config.yaml
train_examples: 203450
image_size: 24
fused_qkv: true
bias: "all"
qk_norm: true
parallel_block: false
moe: "soft"
num_experts: 16
positions: "learned"
num_labels: 7
adamw_lr_other_params: 0.0015
l1_shrink: 0.003
steps: 14900
Rows from expert 2 of block 3, named by matrix and row number. Rows with one number belong to one neuron. Each number is 128 + 32 x the weight over its row's rms, rounded and kept within 0 to 255. All counts start at 0. Numbers have three digits each. After the name is the row's rms in percent of the matrix's.
# up: expert up (model.blocks.3.mlp.up, 16x384x192), inputs 0-191
# down: expert down (model.blocks.3.mlp.down, 16x192x384, transposed), outputs 0-191
up.262 093:117130125100127134103149077163129100149200127127144161155153135142181127129135164161216148139110158113095078096120148161110159073109123099112115122116085136128171130171192140170144100135131111128165168151114152131162167143116150145051085124186130125133140123120157094154060134099152155139150117108098149097068135103158093128126145117098192167170152128090119123145118124088107145146054062071072123147159152129132099111081113152146123164154101150095146153124138140142174117119101134070166056247129117126204140100111109110090063138081158100112154109139195199155133130096164114160
down.262 103:149136112171084108107141093064100103149112175141146126080141120104151115126090198140084089111142157111159129140146136146123128147148106123047154150100124194121111147180161128122195133127133089121135148126106163164046126174094067085102188133088182146094135130134107095111128153082088126119065076142117109140133122196146132120125144168134128108080140117168126067154188071162116180084147143113119073112118157123086082126141140102172071028186122146121109090136148158137131113149206076114109125175141180114107141124164107124140167193146168105098141137141127106081136121192146135117
up.263 094:129160108124137119142123157169126122096190153153128114141136189221163115109155094097135170076062181064136129091133112121068100138129133129062089169116140166150151082112079175113134154130136165126137205137142083134119191142091129155128142155114189187125171119107091184198106135135107131094143177155107142115147133163084127153113188073071163000089134129134143106119149100112097110133170095147121084111118120077166136176135133107079140136103148118099147177139160175174114145132163108123116100142125124116131127158180142098152141149096141126115143099101132120182131120182124140086
down.263 086:043131126103169116142131135124167115155105202131129089133163122168137134179109117089130108170157180074142135129145118148171096144093111107155164095085079111135136114153203098109072141144119104059165123136126159117160138174131091098168100139120076126105146144124185161054114164140115114133064110174155110086120169106131113069123137136069149171112135112149103118101140136136114152117047149154132111122133135210126112159107155209119179162131154102157164122110151113113165137064116117114126110100125141088066104152165113132075154134130103123098132165119149094075158174050202057124
up.264 091:132143122137114114135105162153150130125150182135216136190111192155128091126138109127126134134103108121151148136051147138123079119134123101128117145096084225135133112163127118117135027085099106158129131135101148148139083132119158063113129099110127167142224142135162174132089182129107137082140139166135122111131110118103192125126136069132127172164135137133155124056155156221164101127220116155129101191107128098121131164157120080135141080113208077118138116145119095170181134137138168160113159113159139147155106083122151107101129146128126149115131100142121120064120092090118202182
down.264 084:180165131127138096094155089118117154143089142104124191124152206161122159099129094156097132090105120119122136087130126116168155168148124114056146162186129165123071143153162094134152255116101114128135141116199129176109080079127130142135139102124092148155103087161109092138178123143138167044187121128179169094108175104081080126098131130151127125083184104101127171087161120147028137159118137073117113138166132132165124127161101113168099178131133129103130162126103139125108126113107183133089125123141188174078141107126153136142115135127150111104161057135170152138116183188153105120
up.265 087:114219107069133103124113143179138154172166105129132091188148185111163174163123113109151139090136109097112094108103061080126132104102129186088113103103164124148130115175050169155138120149142148128138164109088068109084122153058158159125150085138201163127136124141101116146124149100111128131089125140118114128109161149139163098151170105123214164124151102168215187126096137144123102121163101141207118136137092074169153123109114118190121133124123130154143150122095147179131153169123135070156128087114137090181135105161045072092164119141170122102148103100130119105081124082175163141
down.265 090:087083113173167047110127126120148136125129115141151143143129096131123176194120131128112128140174102107150134193163092136092101142073105122061162111154004120128098133135132096132085158174144091092139128117131180129130109175136104168132134140138125162147135131131160145099136237133090145117109088148150069093145162183131095108146096137071144160112107142137106086123110129093109136105146137118049147105141150134183117176140129168121140138143212088151070127130176103117124139087120068183085156111149114115119052152077180151112128091166127172123126148121119128061204141141141113147
up.266 105:117102144123138122110124109072178170121139130147102127123088210050133107146207133089167150139183157140135177115133113096079197094157203146137133137137123130122031145120146099116122097131065098042114116146118128154218117138040183151125108088126165097138113213126121114149102128128110167152115066165155174120097150155122112140112128109114140156142136092111101116136126122114119056126078151132047143106127158132098124145173125129167091112100097122134114171181102085096184171124135173146108139103141109131143122100141136173130188101126102105110172124142094147141171088127117080130
down.266 092:166094114050140062125101152121074166128077053161196107166167128178106182088158113187188123158128109134090106120127175179135117148083118135191101163104123059109126119073203122154128079152152159136111135175161114071124075101155136150087127157148145178136180108131108097136130103119104159103138099116126119106145176129084138193129125163159076111085099137121139108086071152116137149158131120135100056115165107053130137106129148130084158094096133110139110088111115148142130147145137087114096137156113093142196110142047122104161125094130148128065118177158129107150145136115147147080
up.267 110:105126126120108168107114177139179159041133140141112128101114143111128136126135129120065180128127122110098130146170129135128153144128136117139126130104131086150102122055116248184125163126132150131108167149114154098127149120130103052131152169048048078139186083098142117128164196168187132136127106135092123121088122112151086126119183158133104151212090114133136062148061139123157146136116141086200129156133109092102161113142096115158070134108069123158139080104117062144119080105098087194166109103140157133110133149110160144095131144178102113119150126146077136085159140180116106110
down.267 106:150089084115097175094143143123122174170165155144125148096144161156108137142146149146108117116145098148119128108084153140140128174162149134098106145181086156138138087092147092104134089083141129153136091178139031160153078083060118140149136173117148103137135124111118166179123115145076134205058185153089120173128119156141151190138126131139140083153107191110096164083068145129128184223145153126127118168130132161069165136129138122129106043163112135087095159142135068134119124144143118097105119120118147078152115113158127069150126083183039126133141159140098117186096106103106190123
up.268 101:142128122115127158149138148150120123189090120113112121114126082189076123116065094108129100134119084171154138111127131159112150120159105138134109120120135142155135122110156103135115044146153090192139125116155138119133083137255079186140135166171096161085142049176141164101140103161091111077110130084095129137208168124109152132094143143148115123128164072118155156089127131119194144136153128152093111136130123170089128072175114105115143182154125133089109155111105152057122158160148139089126133156097128167107084136174071180132102116163070142088148141137093094104125130122071050076
down.268 110:130147088088145083126123152129087112092122157145115114128126093155149151093130175106140082165149144140084164139154130121119143150105114129105043108156091107117169131128188107167130121145125173066113165154129169174168184077149119073090123100110163147162106159168147106143147138102151104107094107189144111098105097150143138122170091136129090112071135083117111119191115138068153176083146119126187132148125155071139163158154138122137134113130255137092062108118104111160126140148132155086097076094144145143112065133142075101092122108127152160153154169113161141103055212074126116140
up.269 089:113132092135150076143159130128105133133085129137139130097139153173159103113133159147140106156141150135127121043152106144175144164168124114152118180223146092138153084133121042051132061101101115105188147152135080115166114135122143142147155195064086139174083157120121152149121149113104112136126134123122112115101139089111163152142147088107179140129143184103115077133086106124144114100132165129128106058147079143054142126158138132095139224187223111155141169133146128144154142104153197125162120160117109118206126109143154153105122095122093128122161163184175160068137153102094149131
down.269 095:139156148165148106151140135129159187140157124104142128126159085131137123076144114152141147113151160107113171178144173123113149139149142073125132213138081133140115189131072119167159139118140077133127095162139087091132174142136142152131124065112145086075096125118077126109057174087094081110091135195114110134127137095115148127127147163116134118149094101174133145125162177088115088115147132129150089121175174151200127088141151205105088129124030121134093149066124079116159099091113147151183124117141125051121100184111116138104142125137068112131087116119206061129197096121063097139
up.270 100:128138158105120106085126120183167158108131178148109161160137112145171143099157156163123130094101094094130132252110138117168117140103134106059112144109144147132118150075121171135132095150191129148117133076169137042176102136085130141176154147109147139137145138134186130170133071105126184148122115123070176099168153116131122052122130102089190192146095122128156039199145101114113105124127104138164135130111114073155093189113067135138185111137070120133144122155123092117148167108149191126140126107138137076129132094142129150116146148154079139083107168070098101068121165107110164149
down.270 108:184130159100110125109093075144099163136122097139110162136093119105152140119131111127195209129170162181097153050165186092173110072137114125091105123175120139109092101107084174132104124107147112161094170131174105118099095142142140130157136133170116122116126129123128140083099133122090162155111169117080110104139162223137195147148136105130096114192192111119134147141091108088136137087170165085094094042167127154146123155137114128109164121086200139150100133126122140119104141104096116202130100120088154130119102105066158127123131139115162021216123102130121107110095163176108142158
up.271 088:109151179176129080090106160059148160168159143124127122100120148175094131064119114138108164147138141126178103115140063136091155092152181111093104122119085155136138145151108170150159075157103090126128116157052108119133054127063096112113120082090168101083119113101085121125108073160122115117091159178173106167135140151124132124104168126095175147131192140124156038113124061105083088132104127134122085156064168111138083129106144136075194148130088110130156145099119115130149083094170134108161136115176125107137143140136156108137114145055134121092223133155145127085133077069166120171
down.271 077:127166122162065158098143165142169140118200150029125132179140156092096143097117154084192178107111139106108097112143108163079149136134123181071111201102130090129148154127053132147138156126124169202092163140136094059102182133165152121109191104127137125126114126123150110150096103126103120175131074126122183173116106116080086140096136163139132146205125093115092141187129062159117176095096149184114088110107136112118111198129151069136131138168153124097117148118122113129127127160146100101139071112126154136117110124150103098123069181154149161124119154133119159180080080068157095128
up.272 095:096079148024130143119136147139101117090158177130110140146130114184125160073149180128143124116164154112090073129166128091099092159128134124115143117141108156078152126149178179116132018133148161108168129131115178147171179131065126041146138131188116124115134165105150097077139201092179091158115172105133155104140066124153125143135109166124123161069094078129149117125065148134125128165140129129128138118113065183165110112139152109129128120082094134105152106151143154077119145124110104132219093076121092165113112095129087108135218128127156128114143132140177133115131129134061158092
down.272 100:133119127101123130151105102142136116124151094105122152180099104131118107104122170130119126171192055025085097101115141130067132156163147193115219105145096120127129109121118128120126070087101200112123157132110129149136133137123111115128109139141097140117100190080116064161163056183119165131114142165099168143117172062125112195166117133127133103197078171131087137193123136107132155167166107145101119114128101136106156117125086065160129118145188136131116181139121146124113143157164152115125084091072127123101173084159171143066109140175156067159137080117063120177144084128127098095
up.273 094:151120136023153107176151168151132142114131128140133105137072126147180080079120123146159073137128101115143087130107200178174113143133154142076134151107173220088062132132135160110070138137082126000152148062106116108099193122204125098143120106147084124128146164143136139096082170111122090099124124147151143133178120121093148154141126117156127141127133113134101150137166127131149166133097117152118116134117167079140080161126128116128147124141035100123149106099115166142145105156124145111097115088140141190123160117159122116110093113098173137095156056127176080201145094147085133149
down.273 105:126085119175129169130101100168197136198143172122142162133138055177126137172143179108125167027158115074139145150175117122110154128120125144097209136173144110192085114172133107117150138122140120104079145104082159105131159099167122130145086117123067100126136135093095185144131130127148106074133135133140163119157133112102140195157148122104132171156125129120130077170086116140043161132222168152080047175138159148098139121101156134111120136123087111097142110189099139082136148146090105185161111144148132121061170145129105113110106155132155178104138156146131136161160130085101186119
up.274 103:142097115127154143132130120165102201156094145128102103082052114122157105015137128129089177102129089139117097065109125103159132181125140160100154128129083118112136111148183104125156090101143078138123082118084172155079045133152161084140187138080210117103152118149113112148116124165114147184102096064094057165161138124120122126153109124117090107097133109135066130145151151095175133143035116129128117130136114119093141185127177110163128158061047142145156129115126139135168107123128159140079141106142159132093191119141118113158160126150086145098137089161144126163075134190149120150
down.274 103:176133119078113118061065131197129092100087174148147165126124160126116120205148121104164125067144104130126107101130115116152104127112156152195036112100103132097089162126110115147127110109111108114138117091133142101188145135108119123126132135149084047178139117090144123095166147155168140106151116154188184080162136127085131145105160106140112154134080139090191199145121128161100143092121136120106155052122134125146116094128085093121130134149180108127107123093118089120143081121114110113088180180117106136140162130121124153202076111075004091114115066077093161136119124165125097118
up.275 102:154129131108133131132090068111140105135058096134098073188168146184208124120122108154108160175119113121119133099157137116149097193143174205110115133067145132095108129133150230144115174134155117189191160169077059095116123122054108076101091177208071117172109105127131130092122165124156101160118151153201135129135109147121125172180129107109119156115162137089142151096127139120120162100105168113101110155128110162182111121154165145173078088108064091142116152134138143157169146145111130123112121090128090133092099116082115154155086083154150113156143122128075161160140097103168140156
down.275 112:114087083104137114231158137000171111098217075150142125159124099127125138097091128118150173099116130152151137121128159137132126096117130173073111092148151111068119131072129124130143104101182134121140120196135090086146116151136153125148125135074138131112126121166133124125137113169108167131131137150174133157125149167107127113130115114123099136119222187085182074136136081148172121113156121128137138192125128115105140165153171099090123056136172117114091134107145051134116161075124144123131144087097130185114095078155161152094116144109079128102150151128138065164175139132065171069
up.276 091:150119132131159085178086082117106161105187125121143099138129221071206121181144144128179117106239101108148183176152095109139131119133158051136089176100128128090103125196141077144135132171191155100115134127190099151105117108091112138095076073152107135135153114164154120190126128101117125148118138174121097100128178102124092170119135135104146086097065116135144120111062113089170148163122128113105126112115169155132124158174154088078110162125114117085146130095180117159141167049136138161116101116154156132137085145160105138136128178105096147097187128097102124137118065114167133140
down.276 083:105164115122141104135138118162171145072086150065124133093112182187089130119128107129146023161165148120178123138097122126152089116146101086181164141100168095131062134133120109118127138133122105137130102120250098024179098129125099132111167164154150143131082133133105141191103118103090140135121126183125151057139167162127171127125137157158116165150109132132123102095130169150145118056169155113172142108131119173110122181120134136097094157148171153158124120118123121114162144111119144069081119088162156154098135130119064129140117141159163151139159131119111026154138125138097142031
up.277 098:153059113105143152046173140154073124125023148124077122135095114100144120102181116153124136148132133123153048066139183131167119136130147133087123127131146167132113137129152185108063130115156091134139135169190143087161174120088173106145129158132135104117107136187117146126105087127086169105115164110147125081176079105115123126160138075156109112145138144105138162114088113145166194124090149129161145112134103165085096099219114141126129149072028088146100107126065170098154088122105114092116144120171164103170085091131124171130131135141129121116103114142210168172091166133126112140
down.277 100:178137125100140115159127137198164108140132142170179156152147144198127130116141161114154169074164124131160123176124058137128094093134121081143096144073117009190122116154161088114117101128132111119105147128128147140126176199123120092124115131095098049138150151107091090142114162082166122133127097151110200180046160098121106153084111159054128190156101146120179099140128153114150160120135185153130118106127172117161134185139146124070161140134137159128096137124108087143180129165115122157049112074133107132118128123108122150135108123072054125157120158128163150133109103172096136066
up.278 099:099139179045103128106111148079119154142143091109125152112139151046149123141129081128063123129128138111116151076143125113088191086110111143156147135149121131138113101145079081181106140113167075146122109122108134121096124157132117114147067141106151132117224067136161101148136070166197154120182078172110130137099121137179125131098134116098123169131102085154102161130114102121196116148131086088133156082115157116125131108142137121154150085167122206145130114112108148133118168103129152164144159128140195069093097168123124187153255095187085101168129139152114077114153118121095103102
down.278 104:093138120112133082129164125077152108127159134138107151085111158054165101106120115088123177118104177143139119130115124126048117071098087150101092115161096134152130134131156214152176084128152130155173119126151153116163114148122133116147151101160125144099104160188121072126109111181077139129161128134100075079144115152154142143105149092141204072144081153162102102090197091094125170133158119138088161152141158144168144131089109174201075174133113173159108152069088184089121139107165126110050169074139154142119103173130116141154084180089160145093040150112087126118144131122089116134
up.279 095:101089129130055143088132173172119170118071140077086139132098075106160121069090125212009127153117168143114180109219108156061147132168158080114157129079115123150150162103119179089156110168094139163166143174161132110140139116156074120110108163122094130094129074120157212126107117143107114121119204124074157151114091116122139123148161129207125163149135121123176155109092137118159170140111132107167142129208094166137106102148136095138115159105147115105155138079099134110097106121094082121094178099157174153118111174143123137136112152116116123087154127134165111124135128138134141074
down.279 105:128171117103129096115113106058141107191127133111111113120137153110001094108134131136116150080122153190112173128104144106164133112125105156178131102135127211137115058142164118110144126125136122141100176175098120163129131092103129121098124130135160156170140156173114118181105127064197123181142065088146119191100109149119153141103101135147119166151121138124126105143065141161192146142144086129154088075106147109103055102128151128110185137137174147064071087166197087152167122106118184100184152150085164128124136164087109124116129096148073115163159129124140095137074148094077153134
up.280 106:089127097076127111131169134141106129141144094141123190071104134121136117120129141140119106164166153102151145187121090137126142207160113083096167126181107169140158132075164071145197112140178125109188101123077129102185172142163171141128129155083090119167052078107127121130099121135111095146175125121124156174149117138156133141106160142108134067080100119141097129128124081131126092162109106078128135117101133179166098170080125146144145215167239140193113160122149121147139109109177119122166135147123131116189094140139164110131115143089185122040144051094149091128124143112151113092
down.280 098:124193131172157083156094154098182160101159115128128067106069177134206144073165164139120129113132146136141161093178146113101160199089170093140067183125164151137124134120157103136165122118098106162151201065138127121081122183131123138116112154105121121126120109153123113129101125108157131195193114201129142173174142144125159095142078136115127124146183147146142137179160150145087120134167124115151090085148144127116150042152148100133087150103104151155140129107156173165147101047050170132112119148079111124151120141155128164104133094138209197128136152156142060095136157101116124132
up.281 090:151171098130096154045103119131117209112190133138159158100104157114041128096136125144149128149131102100070105176064120132137126184148128144109190175163131167128227177127171117106099055100153086163141147103080076141119180164103129101095143068162144117129163117107105126111111078143100129110157112129109135171154120141117137207134158128153115153136137143178123144150131149126208043108129150070093127139125132161134120075106154102102124179022127137129132123138141117093116116106147116129140105060155156129113149103115133144089110130097125097119111200156128103114081140160126161142
down.281 093:124119119183115176132138096140139170172102149142067092085138158149136128213080142103175102112067110153151127103178119045154100131151120141173123163108129166136112106095104182131154163144182105142090131108194138184150108143013089139149106121104136139128137055121198148159132145111143123151138117112129134057147088133200113054114111105116160136116125134124086148098034110134094121079127107141126101128123133116098150125150163124131113114198130090124128151148126126120159153113113121126138149159133084121134123100125109124146163160135014150118201131113047150164131128083149124119
up.282 112:148088098183114191136120187081158125116114108129124133132151085078152116106131142109150137187189171170082121186152143196145150162111079137155126079133127137119179127106022113089102202137076147128136168119162138166124034162167123083122104123082090140043121131141127178125128097140132116142130101169154098133201123120127129135105118125127138139132169122115157162105124041125127080109191122162127134194138086107176146118142132103163108108126133153108137120116051120133106174160127150136175133142183132137144169113135111085124161121145142146206117155161084096133081105099143171129
down.282 119:109149114057131119156105111157116163105122112134138126153144108133126103124138079122120121120118081147166160162051141135127043105127116141129093181109143173156078123073087104124130124101142137095149091105134119091148093134209118112197133154088167121131143106147131097108120101084149150136152165139120139120107168172160181161142115122167109115126153088128138162139159097110102135166127044161111153098170129078153090100106124157129133181131205118113116090087162152090134108193148132148073105239183137157130128199129121179127139188123180167048126125156149164095122163137140040114
up.283 111:170127134101142152100117145113132127090129145112129126125114108097127124035152206186125125108090077144132089151129147121048128082116095171126135108089078129148154129167116149158100084159154126141112107057152101101136034158210136095135114079086162090122164116168131134118158097108161209135113164094107163105141112167117105202139139123184234113157132164094139135102127150157187073128146149156142140099133116123207180114133133141142084137173111143134143153080129133118113188129118126094158148161126115106124091150090159120129121108138141150101095118138113048210140152148152101102
down.283 102:121144097102122078132116117125099089107172158119121130185186131114136173203156038143173096134106147092138119143078105160015153143125139120150146219142122126146132106125083132155158144145116126125106129060132109171121083127139129108134173149135129135049185157154116147104135145149118161076110159157127130120129126136123113200106152131075146137152132089156106092113095098127139119087115076182086128217170097106129151124074100153134140120139113125249139166161102080147145131117151082131142126142137137187170125136119101116076147099087159128071073152145167139137125120169076121128
up.284 090:109167158081119127141140124141127096102147166115148095165139142130169157105126069126160130089181215147187040104142096131108169174107128154089102164083126076099139125162132183117104170094120141109069105151077107129114057155140171135183137195135100167138105105091063134135115102108114112117140153141142167096124160085107143113130116138139118121183205119161102135116183152127171139071113118131112058146081135131120110184067180102093151117114067148119107113172139148156074154088144121148174095095117130092178129204093140108066110164141123130116149170129124129074167084140110109145
down.284 090:148134210128154145103130092153132111121157131038155123099071181110141150142128171168182120143162122126142125085155146117118142178145093055134090127146154118133123171125127139140147177145107112118138122101123146112104189115124148104180055129139127176099097131110157106089199143039122102123142111124161112101123110123114138165104148167139093062096083081148073080153245129125116149114106136128164148050098123114141144115168129118126121183059104109110165115155108142143114133128145104155165143172104059099128149169108130095166161093083173140118075066102129134074099084140153150172
up.285 100:103103139162114097157089128189115104145103125156126088162118142132213146147152124170123152085197077123191167150091131159112148154125130153199101110216128114150137131125149226099131105126065131086150116122068144122145130153119119089137157105092165146059094129110072136080061120097160162143137148082119185131072131136121114089129127099158130150161131138131171136116103130153100117070107170135202146168122064153084152080126097185127129094101163050063133135130132129181121135166122134119141160172086137107138155118142137111126157120097096163146162127132146110177148062187123111121
down.285 111:123133139135101134210105114135034138103131120144089180171051193146088092119182085108141125123125125159146128160120116119122161128142122149099153173134050107035109133127113063150092138166119135103145144072131135135115098080112123186123123115121186000087156168129061109108137128148115136134164142126129125125145129136117133162163100174088194126210129129061140115135100086123159115170128151092172127073084156140157096093100141188096114172128157127141100126084142133109105122130182159140066121094099102095136117114148147118118165143143140131109062129093128129128185125132122137126
up.286 096:117136112120098114115172088190149139115126141133134144171084146095112129164108135140159138115147130176081102090138075133170053196116157154091150134116093177101150167190200107141095121071143133131131110133108094150237116129144143139129104194136090109151091134089092135128150158130089119127125125147138116079123141136097142116114142097153159112152116206164125157160072136144245146119129157100132120126148209197153106121126147149153141077147195103142122147135167124176110126114147111144116118126142152122129086059122134050106118103077121103102118121155141004150130133137144127137
down.286 108:175144155125117176115116112103106104123129123109135116084140139145129097247161122068111200128106136118168140103153121132112117121108101067150076189121098175167121027137136189067134119177139106101076146128156111197094098105153094092122148093057090132155111095146125125134165163115099114121120120128165102146109141151162119121133109143099134160135132146176153178102093114126073078139085105130199113117085126113166145096193101129140106163114086085139114178152208100171130192118133143136111122132125103132107150109140161085145170117125011142112149110126194118129118106119121147127
up.287 114:128136203177133181111133130121084123071132157121152142169123179122137123193092153158116125120158030151130141130148104118118162141128084126139109090106093076120122153146150059136121110128148111150129153146103101141126125139202130114112138129120131081136070141175154097127112117139109139120140112124123147173121125122148067191110114123090175090106143181113151120146084068083094127104062124121160123128104196117211165135094127112123170150172122132184149160052141120144145147141127113095137160089122128183146079147148141168156089119114188134056109141125106050136114229145218104114
down.287 107:126175124126148131121114183121081108122124129087108140156097115144132141111104119117129125073106149108154114179143152137132102198125175043066093181140136141141148103115134092138102123093116072145127191065108150108063128131143127231219124171119139151150094140114103099156126099091132087096153128067124143129138080129103172164110116087128084159077141114125117125198039225164050180128145180115102109147113123144114120111166137118158111129127141155095117123150122082132125104151181117124121140132091133146135101141139126151097118069132157153124111166129221078076112133116131187126
up.288 103:122203144052124119175140093122128142145122106128167140108178192158176115153170147157066206154122141086123147167113142105176160100127121125133157095174140190138119103166168102125121107137195125180140031124115128186132096109111116091111133110168130127058135152055143098126118158114198183136116135062129092128095145075147129057157151106116147105138122142135110140114100127141135105125129174165120113103123106133110093146082069163107100138134101116123133127140157149127085155143133124119070112142062120164174152128113119119106045189117118141136186136099231102171099138106133114150
down.288 099:135108136128120100157117109148179134164091159133094146109118165044125127049175032188179099118143123124196127142196192142141114148133127151054111139093131104121115116128110106143091110153075090115124112060128119097105146125139169125133129164142122080076128132116040138128122133127091119135150119143102148183131068107161161145114137138131111147125128129159168119201131114059099164078078186133120103116136131170149163169106083114132146119170133138128139096090126138104106117124177144132094177212149170098159153103137126103176101136097063133096062067141125132096151121174126182167
up.289 113:098096104081102098114148164086129092112160122085094166177149185175140131104107133132166163135137156142122112057138120111166113107093136112134023104136119062095085137140125055124097109149126068171215133156066138069169143083184146082156147113119086128190086106163125152127128139179154115195135128123168149083106163146146118108099225131112153138158110150150129134113127064120140128145134141107135122110122156150070107103113154114106155224161078097162116140146110122136134130068154140141163164149133172080114074151147124128150054087155132151130151135129164147104136121096130132090
down.289 120:146141177079140108113128207136124160101022140129115172125125129046156072138132131090123129123130151115130125143153152159097127138121154102077100186174091144169175222114112111090163139087126084141151093160168208154162118128116115126091153134124155104113127117128102102082122040118145159090056114192143123082131197164113132160147165146130177133162113112168119059160124148139155112109127169111111127103132103135152167117124170125125191143167092083166130156135133110090159105144099073103168102124147148136145136140146172101130127075101131046120128128127101127118123078065109106186
up.290 102:139091101094117129131122121079127159127084121116136128155138168139159154100139143093142141124187124153151152119115082138151152165101150162135146143131124091112124130127167112099197227154135123110119153131124094127124050146085140098067145130161041161113103072129135106088122105158169146132095103078215149118103116116125094200162179139073088153119164103117135186131111091123184131127113143097136068117128196129152116085137107141173142147127119099116120140129169122176182147191116089107133190173124079135109119134122091096186171089148147089224157086092130165051104091105135134126
down.290 094:095057125085154113157177111060106136080156111164128123156036112179144062143118105090122103098123114159098144152114220159128134117119148111091085128076203124146115154113129071116151140126138152141170117176161052113157163107138110191173117089084125122112113149205155050138157103109142147110137120145202140092064162166118132101098158106206105078143150140144153148116128088113197126105210102139187099154131135124155170124113144075112104132132141130126111094140131106091070139155136126102102119141140145163117165098177141109129127166148149174142156112130134110138157177133137136100
up.291 092:157160126132116093152127125148152167131122099105147120141081216106163117113113139098086126112105152113141173165134120147156128140088136117151108159087138132160147152202094130132203083146223064105090113115118108161117104140084120116137112015096131174094126102126118138092123111121124129108145141216103115123134115161122131128151100141093115143095131076126139113106065149124239107125141100142123104155103150127142166096123192121094117094066122084130109152115155103207157107132158146207133131103174165133104118126107056113131206115190099158090151131128099114103090104178112147166
down.291 097:129172160143129072049121108168154100135093179123175124128110131164142154129097126148155099090129095066113087074118122062131132128135111080134161141156102114121067159122198121202139170139090153141126130129255125119122114055127118145165173135121078140122115135176106112122094103091139123105124123115144132018139107156083159124134183133169117150091088157130101165092197118151102161116152147122119126142169121119166127113112126151133067146118192128126122147082135136105101152105143172124089073094097164146096150127086136115166141154163141159104172114090216105130175118113132107124
up.292 091:109095109167177083170191132097108140146123096108167077136165130156161130165132130133143084127155172155179090075132090172165092077163157060193160085127116040115175119115137054114102024127121078162138136092126146117142120153125128123160206177092121106137123129144104154155140160145124091138116138124147114166138193130119122179141117104162103095137140184122149153155143106139129081124139123145133106103091092126026130153172126100129173187159159089109086114129138142131137134097155128139115104133103097104225164113130097124143106116112136172121102120140094186074134158080130172155
down.292 098:129122205188095136150126170126197149117106108131088140117178094122133131035125122137116117123166073090154134155142172122171140185155147075138116156152099138143153188114146185155151198074106096146131114145155114118123145134122128104097153060144156096108130159176112142101060148130130102105110109203146140101132149124107084120141128156106156128180125092157099111159137148110114132130168138079137111130149205129156175074092136147150079159104062130117146141072125130137151128113106125131211117056138139106034121132151139120105149133133058062126129098110118091111199125131087125197
up.293 086:115078146142156134113161176118101066136135127091095147115145126134224137167191159077126088184156158168178122103197159089152136140110122137123079130186126125165126115143112200126127155164151089139142116119138162147087094127133107223132122131122169115059002133151139151126134156142148138061126123120156121100133102121129146147126128136124092117124124107141110132123048125185107151121123079121090188117136146178148123095076080121104128114104046102146141134102132132122142175097129132114068128160177121123153114140064100141068170172112129119049127127131086100158127165117085100141
down.293 083:124125123072124105190145202196163129107138101129164145151196159149074137098167092147100151077138150154092133143141105134254151128140144132128145122122112130123129180109092133130136126125083163154140138139103148199150146166161167090139126130099174069163180096117126132216096115144162152114121126179111169126078123049150069113112120142108179111081131140131124127125201125158191144084093159096146152131064184074142116184109079121109097130110142142100167132117098124146112168136112163083139089098177162120142134147139122110085132125127077119178110117120093125109085111177161110166
up.294 087:135163130149093093158140112098168119088077072111168098107156139160128155136094109170104127104109129138130146037119090145066149202199180156129111156169098089127135178115150157141110063129115101149089145166094118127187095135163167089121118158137226142139136147143089130127100074064122102120131157121150072233112156115118122111133215121103189133132145129101170167081119124109149112115126108162190088126093141126110151140129138090114177122125078161073157109135127124174089156175147071155119124099161125123193105157120165119120150121060171131142116122135102183124109139132113110145
down.294 073:166146160131163185114106124107138134130139120117137172177120158064139109144140193117126129133124109132137107128141194088126130128173087128052176102140155111085174108128099156135164156081129120120102086110132117095128122122159132131148154091134156156125035132127031109139099196129166097132109104174147165082141125100149129132121100139099097122189085085074135171120184094118168168108163123178098129045130164149246074074135067136124168168117081113129131109152147114112082149127125173166175126126090117131103102108129133176117137085133200126129055134130120143133108111109165136167
up.295 109:119097118101129140188114114131158141128132131097137128165166232138137130172130135118131121133156133171158200162148083117086155123081102146122097122126140168123115122170102188134115070136130157231130096213107123156115088185081127169146152066117126106118088111133132160125176137120107109078098112145158128192125126164119105144108215123077168088117139101098145113125057116161174138124135140151104120142126047186165220107171128129125098079154140104128115139054132136154175154122158065131121067124124122109141128089112129113092178139146124090103136129132119150158195110132131140173
down.295 110:087169132058132132154068167124157166115152169097100126135131146126206172196089103077138119125126054103089135139118155116143151129127139126079114205120148136071182144093195131114134181109123125054123195032049118129135172166183103114151125106148128100159166123118181128169152110148127092127125133126142090172150107055120142113114129129111158092163139167195163127101108172106116086142131109154080125131079131141122106120091121184105147135106186116078138149161104095146173119150157154057094133105108112102127127119170082175127104098107106078144137115129071127125105152157138109142
up.296 096:091188111124120117082136187147092155133067163163103129114075115104135129107161148075122111144133124114158119093188114113138107168135116103168156137145136078149078117144082167146125136165121164073181149107166107109161175145116091164137128089161197112035159184122197127078115086126133116074089173130147100103112090126146158122138123132115038167081135069232138136129146126143130097133121132167140146122096125116174108060132126102090077124095119058159158106131106143123121165108123176056121128087154102173129083095090149121107157152104088104129137129150119054121158155122101101129
down.296 095:075131148082109135110119185166132108129100107143132131175139150147129103142108119155162128121104171187148187135093110163155165149135116135133139111096128136109103130123129138110162151122112084169206131140190142091095168120142143131126096094126168079129180137107107170147169123157167171111197051151127194175151079082099123123100102152103196117090143109103140097099074091172093144079121093124198186036089179112139102162104125146136156145131119164129166127122139126152134147104101117126242131156145111136149117132183144143114137134114078116133112102133117197070069121188192103139
up.297 098:153125098115133062103145143109124117169106160116160120159108044139136118110114120087144104154140120099147117171133116154090116171180143121140136161194131127131117140109115045136115190154129071171103151154149166134143143134187192122142123100105145111163152103090092135093133129102096120110140124159145157139177081172137092155101107163092139155108140118187156178111122152144057035086127092108128075135152110170088129125147161119091118178163136086051069132165080124111124159115145135146070114188116140148108134093117104109101052147110099144091105087089117069042110171157069090147
down.297 095:129162140111131190088087135144111117138130102086146143086122129157188121164125121111120052168158129088126179116113097089123159126147192082129124108132141106087141119107151122185104156079118083168150089110117132119136121171105169105048130144173078124124127141212206127127110125143156152128065152097118152101131026107128155146139136151168135111121113043117121141101134099121144136117106113138107061125124126052155144063113137156111154096156064114130118110135140130112117129244135132117152134056168136141127089076127101108130137099144134167109161196066150203111118132097148113138